config.toml
n_mels = 64
targets = ["instrument"]
embedding_dim = 128
parallel_block = true
inner_norm = false
patch_size = [4, 4]
conv_stem = false
beta1 = 0.9
beta2 = 0.98
eps = 1e-10
ema_decay = 0.995
epochs = 43.3
Rows from block 2 of a small audio embedding model, named by matrix and row number. Rows with one number belong to one neuron. Each number is 50 + 15 x the weight over its row's rms, rounded and kept within 0 to 99. All counts start at 0. After the name is the row's rms in percent of the matrix's.
After each neuron's rows are labels from the 100 clips, of 14976, where the neuron reaches its largest size: "top examples" is what is common among them; "band" is the frequency band that holds the peak. Only what is clearly more common there than usual is listed. The data: synthesized solo parts of chorales (CocoChorales). In brackets: how many of the 100.
# gate: MLP gate (model.blocks.2.mlp.gate.weight, 208x80), inputs 0-79
# fc1: MLP up (model.blocks.2.mlp.fc1.weight, 208x80), inputs 0-79
# fc2: MLP down (model.blocks.2.mlp.fc2.weight, 80x208, transposed), outputs 0-79

gate.20 079:25 33 73 36 47 54 30 39 41 49 45 34 53 38 26 34 40 66 48 49 81 41 44 25 61 31 82 61 54 53 38 46 85 40 44 61 48 60 48 57 76 71 36 62 43 78 52 32 59 43 37 59 63 58 61 65 23 41 40 45 17 50 52 48 68 65 39 36 63 45 75 62 23 49 56 46 65 70 49 45
fc1.20 080:36 65 49 41 72 65 35 67 55 61 49 20 23 36 43 53 76 51 47 55 79 50 55 34 60 72 74 70 27 73 39 59 75 57 46 81 70 61 48 43 67 72 66 63 67 46 44 28 41 53 46 46 56 52 38 47 48 32 39 30 22 54 58 64 42 49 55 41 52 35 69 52 43 61 30 27 75 47 36 70
fc2.20 076:40 33 49 39 30 36 65 67 39 47 36 23 53 53 29 48 73 49 62 39 52 43 54 25 59 51 36 49 37 37 55 49 66 53 48 90 50 27 22 47 38 66 67 37 71 51 49 49 48 47 14 81 51 61 63 38 68 47 74 50 25 48 44 59 50 21 47 54 43 28 56 43 59 74 85 57 48 61 41 69
top examples: horn (66); note A#4 (38); note C#5 (27)
band: 500 to 1000 Hz (46)

gate.57 105:38 38 62 33 57 45 64 44 46 59 33 40 69 22 54 56 80 45 45 21 27 46 50 67 82 58 38 82 44 46 38 50 42 74 37 43 56 11 48 54 63 80 59 56 71 45 51 53 56 23 49 47 45 31 57 39 61 48 48 59 59 59 49 54 35 50 43 13 37 34 66 26 54 41 42 69 33 68 68 54
fc1.57 103:20 33 22 53 68 34 41 71 69 57 23 42 55 79 52 63 66 62 51 58 70 29 33 53 42 52 50 58 52 50 31 37 74 41 53 57 74 35 62 12 39 62 57 40 23 48 54 40 65 65 25 47 43 52 61 28 65 59 26 76 39 49 41 43 43 41 58 52 48 36 28 60 23 59 36 62 65 60 47 44
fc2.57 104:52 42 59 48 32 75 51 20 46 68 59 71 16 72 79 42 68 27 18 45 49 65 58 62 55 57 67 44 37 77 50 36 20 52 41 19 48 45 62 56 32 43 42 48 45 45 67 41 53 44 73 24 61 30 30 40 72 58 57 45 56 46 55 49 43 45 31 46 58 57 54 55 30 37 46 54 69 71 35 27
top examples: horn (92); note A#4 (40); note C5 (37)
band: 2000 to 4000 Hz (69)

gate.133 090:34 53 61 55 23 46 27 46 59 14 43 50 59 77 48 68 56 59 67 52 44 47 55 53 48 54 49 70 41 30 62 48 55 70 54 24 34 32 35 63 86 48 48 57 47 50 56 26 47 47 46 30 60 64 36 72 38 38 64 44 62 72 78 32 72 72 62 36 55 51 74 25 50 73 47 57 77 66 59 31
fc1.133 071:32 32 27 49 37 51 67 62 78 64 56 36 33 37 67 38 39 64 62 31 29 48 47 49 30 29 51 55 26 39 62 43 39 39 35 55 63 48 68 47 72 51 67 61 39 57 37 53 21 59 44 26 64 31 20 81 53 76 51 46 68 34 69 71 54 37 26 71 49 62 58 30 24 42 45 45 57 39 57 45
fc2.133 064:45 69 45 43 50 32 49 43 61 46 49 46 70 51 66 68 46 59 62 72 77 16 30 56 49 31 76 56 46 83 32 45 61 52 68 39 63 35 80 62 49 45 81 59 53 52 44 42 48 34 57 71 46 69 66 67 53 50 27 57 28 52 17 50 49 35 50 45 67 54 75 46 54 85 56 29 29 47 40 47
top examples: clarinet (38); note F#4 (26)
band: 500 to 1000 Hz (30)

gate.1 125:47 26 50 60 54 14 47 55 64 44 72 52 57 60 65 61 58 46 40 38 71 21 29 57 44 47 72 35 48 64 61 42 66 59 65 03 47 34 51 55 55 68 62 45 22 54 56 57 81 43 41 48 13 50 54 42 63 51 43 66 55 52 31 11 45 40 38 63 51 65 49 51 59 48 59 47 49 54 84 60
fc1.1 113:51 17 69 52 62 41 56 23 64 57 45 27 54 28 58 35 71 51 37 40 52 46 35 45 60 60 57 51 35 55 64 25 51 59 48 29 44 12 69 52 59 76 64 60 36 40 68 35 80 35 26 49 26 32 64 69 46 48 55 65 28 43 48 35 44 52 34 41 38 75 41 46 73 27 57 57 37 40 72 60
fc2.1 123:43 58 36 41 42 67 29 81 53 48 47 44 63 70 41 70 55 49 54 49 54 41 29 51 48 53 81 29 69 49 49 26 75 31 40 47 51 38 60 46 82 69 47 48 21 57 66 14 71 57 43 68 34 58 29 52 58 32 31 63 32 51 21 34 45 66 36 71 53 56 49 54 40 72 56 50 70 30 66 43
top examples: horn (37); note A#4 (27); note C#5 (25)
band: 0 to 250 Hz (49)

gate.84 115:78 66 61 37 46 43 59 54 20 57 67 56 61 38 23 61 23 57 48 35 42 59 53 71 70 49 49 51 46 41 87 57 41 51 28 41 21 50 21 63 59 59 27 42 75 59 41 75 59 38 38 47 67 56 24 77 36 49 72 65 48 59 50 68 62 40 74 66 50 50 58 53 58 53 55 45 22 47 43 29
fc1.84 112:55 48 63 68 56 33 57 58 40 42 38 50 49 70 45 85 40 38 67 56 53 39 40 69 59 53 53 39 73 42 68 39 89 26 48 36 24 40 44 46 70 77 53 72 53 40 46 52 62 20 37 41 32 65 65 28 68 58 25 71 63 32 17 31 74 48 58 64 59 46 46 54 56 67 54 55 58 40 63 38
fc2.84 135:50 56 72 67 34 67 27 63 47 32 35 78 55 47 47 55 35 21 70 73 48 77 56 33 55 40 74 46 65 42 56 42 46 40 52 45 65 46 48 48 38 23 37 51 44 65 30 95 43 60 72 57 28 67 49 59 59 38 49 47 68 34 48 43 70 48 64 43 70 35 48 63 70 30 60 61 51 69 58 19
top examples: note D4 (53); viola (35)
band: 500 to 1000 Hz (65)

gate.38 094:31 40 65 52 37 64 31 45 64 42 25 56 38 74 55 64 61 56 60 44 59 54 33 31 43 48 56 56 16 74 41 75 60 76 57 46 50 52 62 64 59 65 70 76 44 49 51 51 36 61 85 57 52 50 56 60 30 51 58 26 73 70 61 65 34 66 58 20 68 41 73 46 54 33 43 32 85 56 45 62
fc1.38 087:40 49 72 54 61 86 63 35 82 53 56 54 68 27 79 56 51 47 39 48 46 44 23 35 49 59 63 71 58 50 26 34 52 46 42 55 52 65 54 32 42 54 49 42 45 41 52 33 53 70 55 57 30 49 75 31 32 22 42 23 48 33 79 30 60 75 60 43 50 56 32 45 54 36 58 36 77 53 75 70
fc2.38 082:29 46 64 64 59 83 20 45 49 43 44 53 74 69 43 45 52 41 61 64 60 32 24 31 56 52 61 45 36 40 39 61 82 39 63 74 74 64 81 59 51 66 37 61 52 31 60 43 53 46 20 62 36 74 41 66 36 19 30 75 39 35 38 36 54 61 31 38 41 63 44 62 50 36 64 39 43 41 52 55
top examples: note D4 (63); clarinet (42)
band: 1000 to 2000 Hz (62)

gate.77 093:43 29 53 46 60 76 57 58 47 46 75 06 69 34 49 71 73 76 41 47 49 17 34 60 67 57 48 64 30 60 51 46 61 57 79 60 54 58 37 59 69 45 56 47 38 42 54 60 35 36 36 62 42 56 56 50 19 37 31 60 46 61 75 51 54 46 47 67 38 28 87 60 33 49 46 32 60 45 72 47
fc1.77 080:29 45 50 71 47 63 67 55 54 30 62 40 42 65 61 75 57 56 69 34 59 34 55 64 38 57 50 60 43 35 65 35 09 77 62 39 43 63 56 59 44 62 49 68 38 59 44 41 48 66 31 44 39 61 50 83 33 47 92 58 34 35 55 47 60 50 47 77 22 43 48 27 49 55 71 47 74 67 72 44
fc2.77 088:35 47 44 68 50 47 47 72 78 52 30 23 50 25 51 35 50 37 70 33 56 61 50 45 62 51 53 69 50 42 63 39 80 39 65 59 37 37 37 42 63 65 64 33 51 42 56 66 68 49 39 82 30 77 83 30 54 45 47 47 56 39 25 40 30 42 45 61 36 65 73 74 86 37 55 60 35 56 56 49
top examples: clarinet (67); note E4 (31); note F4 (29)
band: 500 to 1000 Hz (81)

gate.68 102:50 72 51 50 27 55 48 72 33 34 48 09 65 35 27 54 49 56 44 48 62 53 49 40 41 64 58 71 50 28 67 50 99 17 29 45 37 56 35 47 72 46 59 52 44 68 48 33 46 48 31 72 56 84 60 39 52 28 50 44 31 33 33 39 54 51 62 53 72 62 43 49 74 41 46 45 46 67 50 51
fc1.68 102:67 25 45 57 39 59 59 40 59 41 80 75 72 40 52 37 36 43 55 36 49 55 46 27 77 53 61 55 58 81 60 57 09 62 44 46 33 54 09 62 20 57 25 62 38 58 52 78 50 63 68 35 48 31 51 49 46 42 64 58 53 45 64 40 62 72 62 39 57 65 52 26 59 48 46 29 36 51 59 56
fc2.68 105:59 51 65 61 56 79 54 64 49 44 72 72 48 46 55 60 42 38 48 38 58 61 66 62 53 27 44 41 78 52 55 70 62 37 47 26 34 63 49 64 33 30 06 59 57 70 62 60 31 49 59 49 52 49 36 47 37 63 36 35 68 30 38 41 77 72 47 60 52 69 49 59 71 48 23 63 15 44 59 21
top examples: horn (43); trumpet (31)
band: 1000 to 2000 Hz (44)

gate.157 108:45 59 46 40 52 35 36 65 56 66 30 49 51 72 41 61 47 50 48 59 74 73 31 58 23 68 44 33 69 34 77 36 67 47 56 59 67 37 65 34 71 57 73 50 28 55 35 25 63 47 62 77 55 52 04 61 53 31 27 62 31 52 52 52 43 48 49 66 77 38 49 61 69 44 75 48 41 43 50 33
fc1.157 093:30 41 66 58 42 69 36 31 63 50 55 80 42 64 71 37 48 35 47 38 66 57 28 34 36 24 48 60 58 60 52 43 20 66 43 54 76 49 48 42 39 37 52 68 26 66 30 40 38 49 69 37 54 11 68 72 49 64 73 27 39 81 60 57 64 68 47 42 66 52 38 51 59 42 36 46 59 69 55 31
fc2.157 097:60 51 54 50 54 87 42 64 55 49 65 61 58 67 76 28 55 33 53 28 49 52 53 58 60 54 52 45 84 46 56 36 50 37 57 02 50 42 66 50 50 39 62 42 26 49 50 54 73 54 55 70 49 44 53 53 50 56 42 46 56 27 20 47 63 57 31 33 41 72 53 82 27 66 13 49 32 70 58 41
top examples: horn (86); note B4 (69); note A4 (28)
band: 2000 to 4000 Hz (64)

gate.65 096:24 45 51 23 48 60 48 40 47 31 53 41 35 61 34 57 45 44 75 32 61 75 62 49 38 67 80 45 48 29 52 30 48 66 62 18 54 43 30 43 75 48 44 66 14 50 52 48 40 59 88 51 59 57 58 47 54 61 38 32 37 64 46 24 54 63 48 81 39 49 49 26 42 24 61 49 52 67 73 51
fc1.65 088:25 67 54 20 60 73 48 30 67 68 28 43 10 51 29 60 44 61 40 41 37 62 79 62 46 60 89 42 37 17 58 46 61 34 61 50 68 58 51 44 57 56 44 45 20 64 73 33 39 52 77 56 40 54 56 36 50 43 28 46 52 69 52 43 41 52 65 70 33 60 48 50 33 49 46 58 58 51 70 61
fc2.65 083:31 59 61 70 37 30 35 60 51 25 39 54 55 61 50 47 55 39 79 64 46 41 55 34 68 65 86 27 56 83 46 22 39 50 53 34 51 77 62 43 52 55 41 30 30 62 71 50 80 59 67 28 45 67 37 41 59 23 48 42 71 38 65 38 53 38 55 35 62 33 55 56 31 57 59 37 57 70 43 30
top examples: clarinet (54); note D#4 (33); note F4 (30)
band: 1000 to 2000 Hz (68)

gate.200 094:28 26 50 64 59 67 46 29 53 34 51 33 65 49 25 50 61 54 47 32 81 32 56 21 78 47 56 57 53 60 38 51 68 60 49 37 46 39 29 66 68 77 56 87 32 50 73 47 48 43 58 48 46 75 77 33 44 61 47 62 39 33 67 15 60 60 31 60 41 49 73 56 62 40 55 55 51 50 60 36
fc1.200 088:55 37 39 33 49 63 40 49 48 52 87 39 84 52 35 56 54 46 43 14 58 39 49 38 81 63 59 71 48 71 57 54 63 70 50 16 52 41 59 35 58 71 59 48 45 43 79 29 50 53 29 56 50 47 61 63 45 34 51 51 27 26 48 30 66 64 56 53 31 57 57 33 38 69 66 27 63 49 80 56
fc2.200 089:48 35 57 57 22 35 34 67 50 19 48 32 31 39 30 64 67 61 71 38 65 37 38 34 59 50 79 47 39 31 50 64 76 46 35 61 43 31 38 29 79 68 39 53 35 73 54 46 66 41 38 43 33 61 47 29 32 45 41 61 40 53 46 42 74 57 68 48 51 53 32 41 64 77 48 28 60 51 82 35
top examples: horn (71); note B4 (32); note C#5 (32)
band: 1000 to 2000 Hz (45)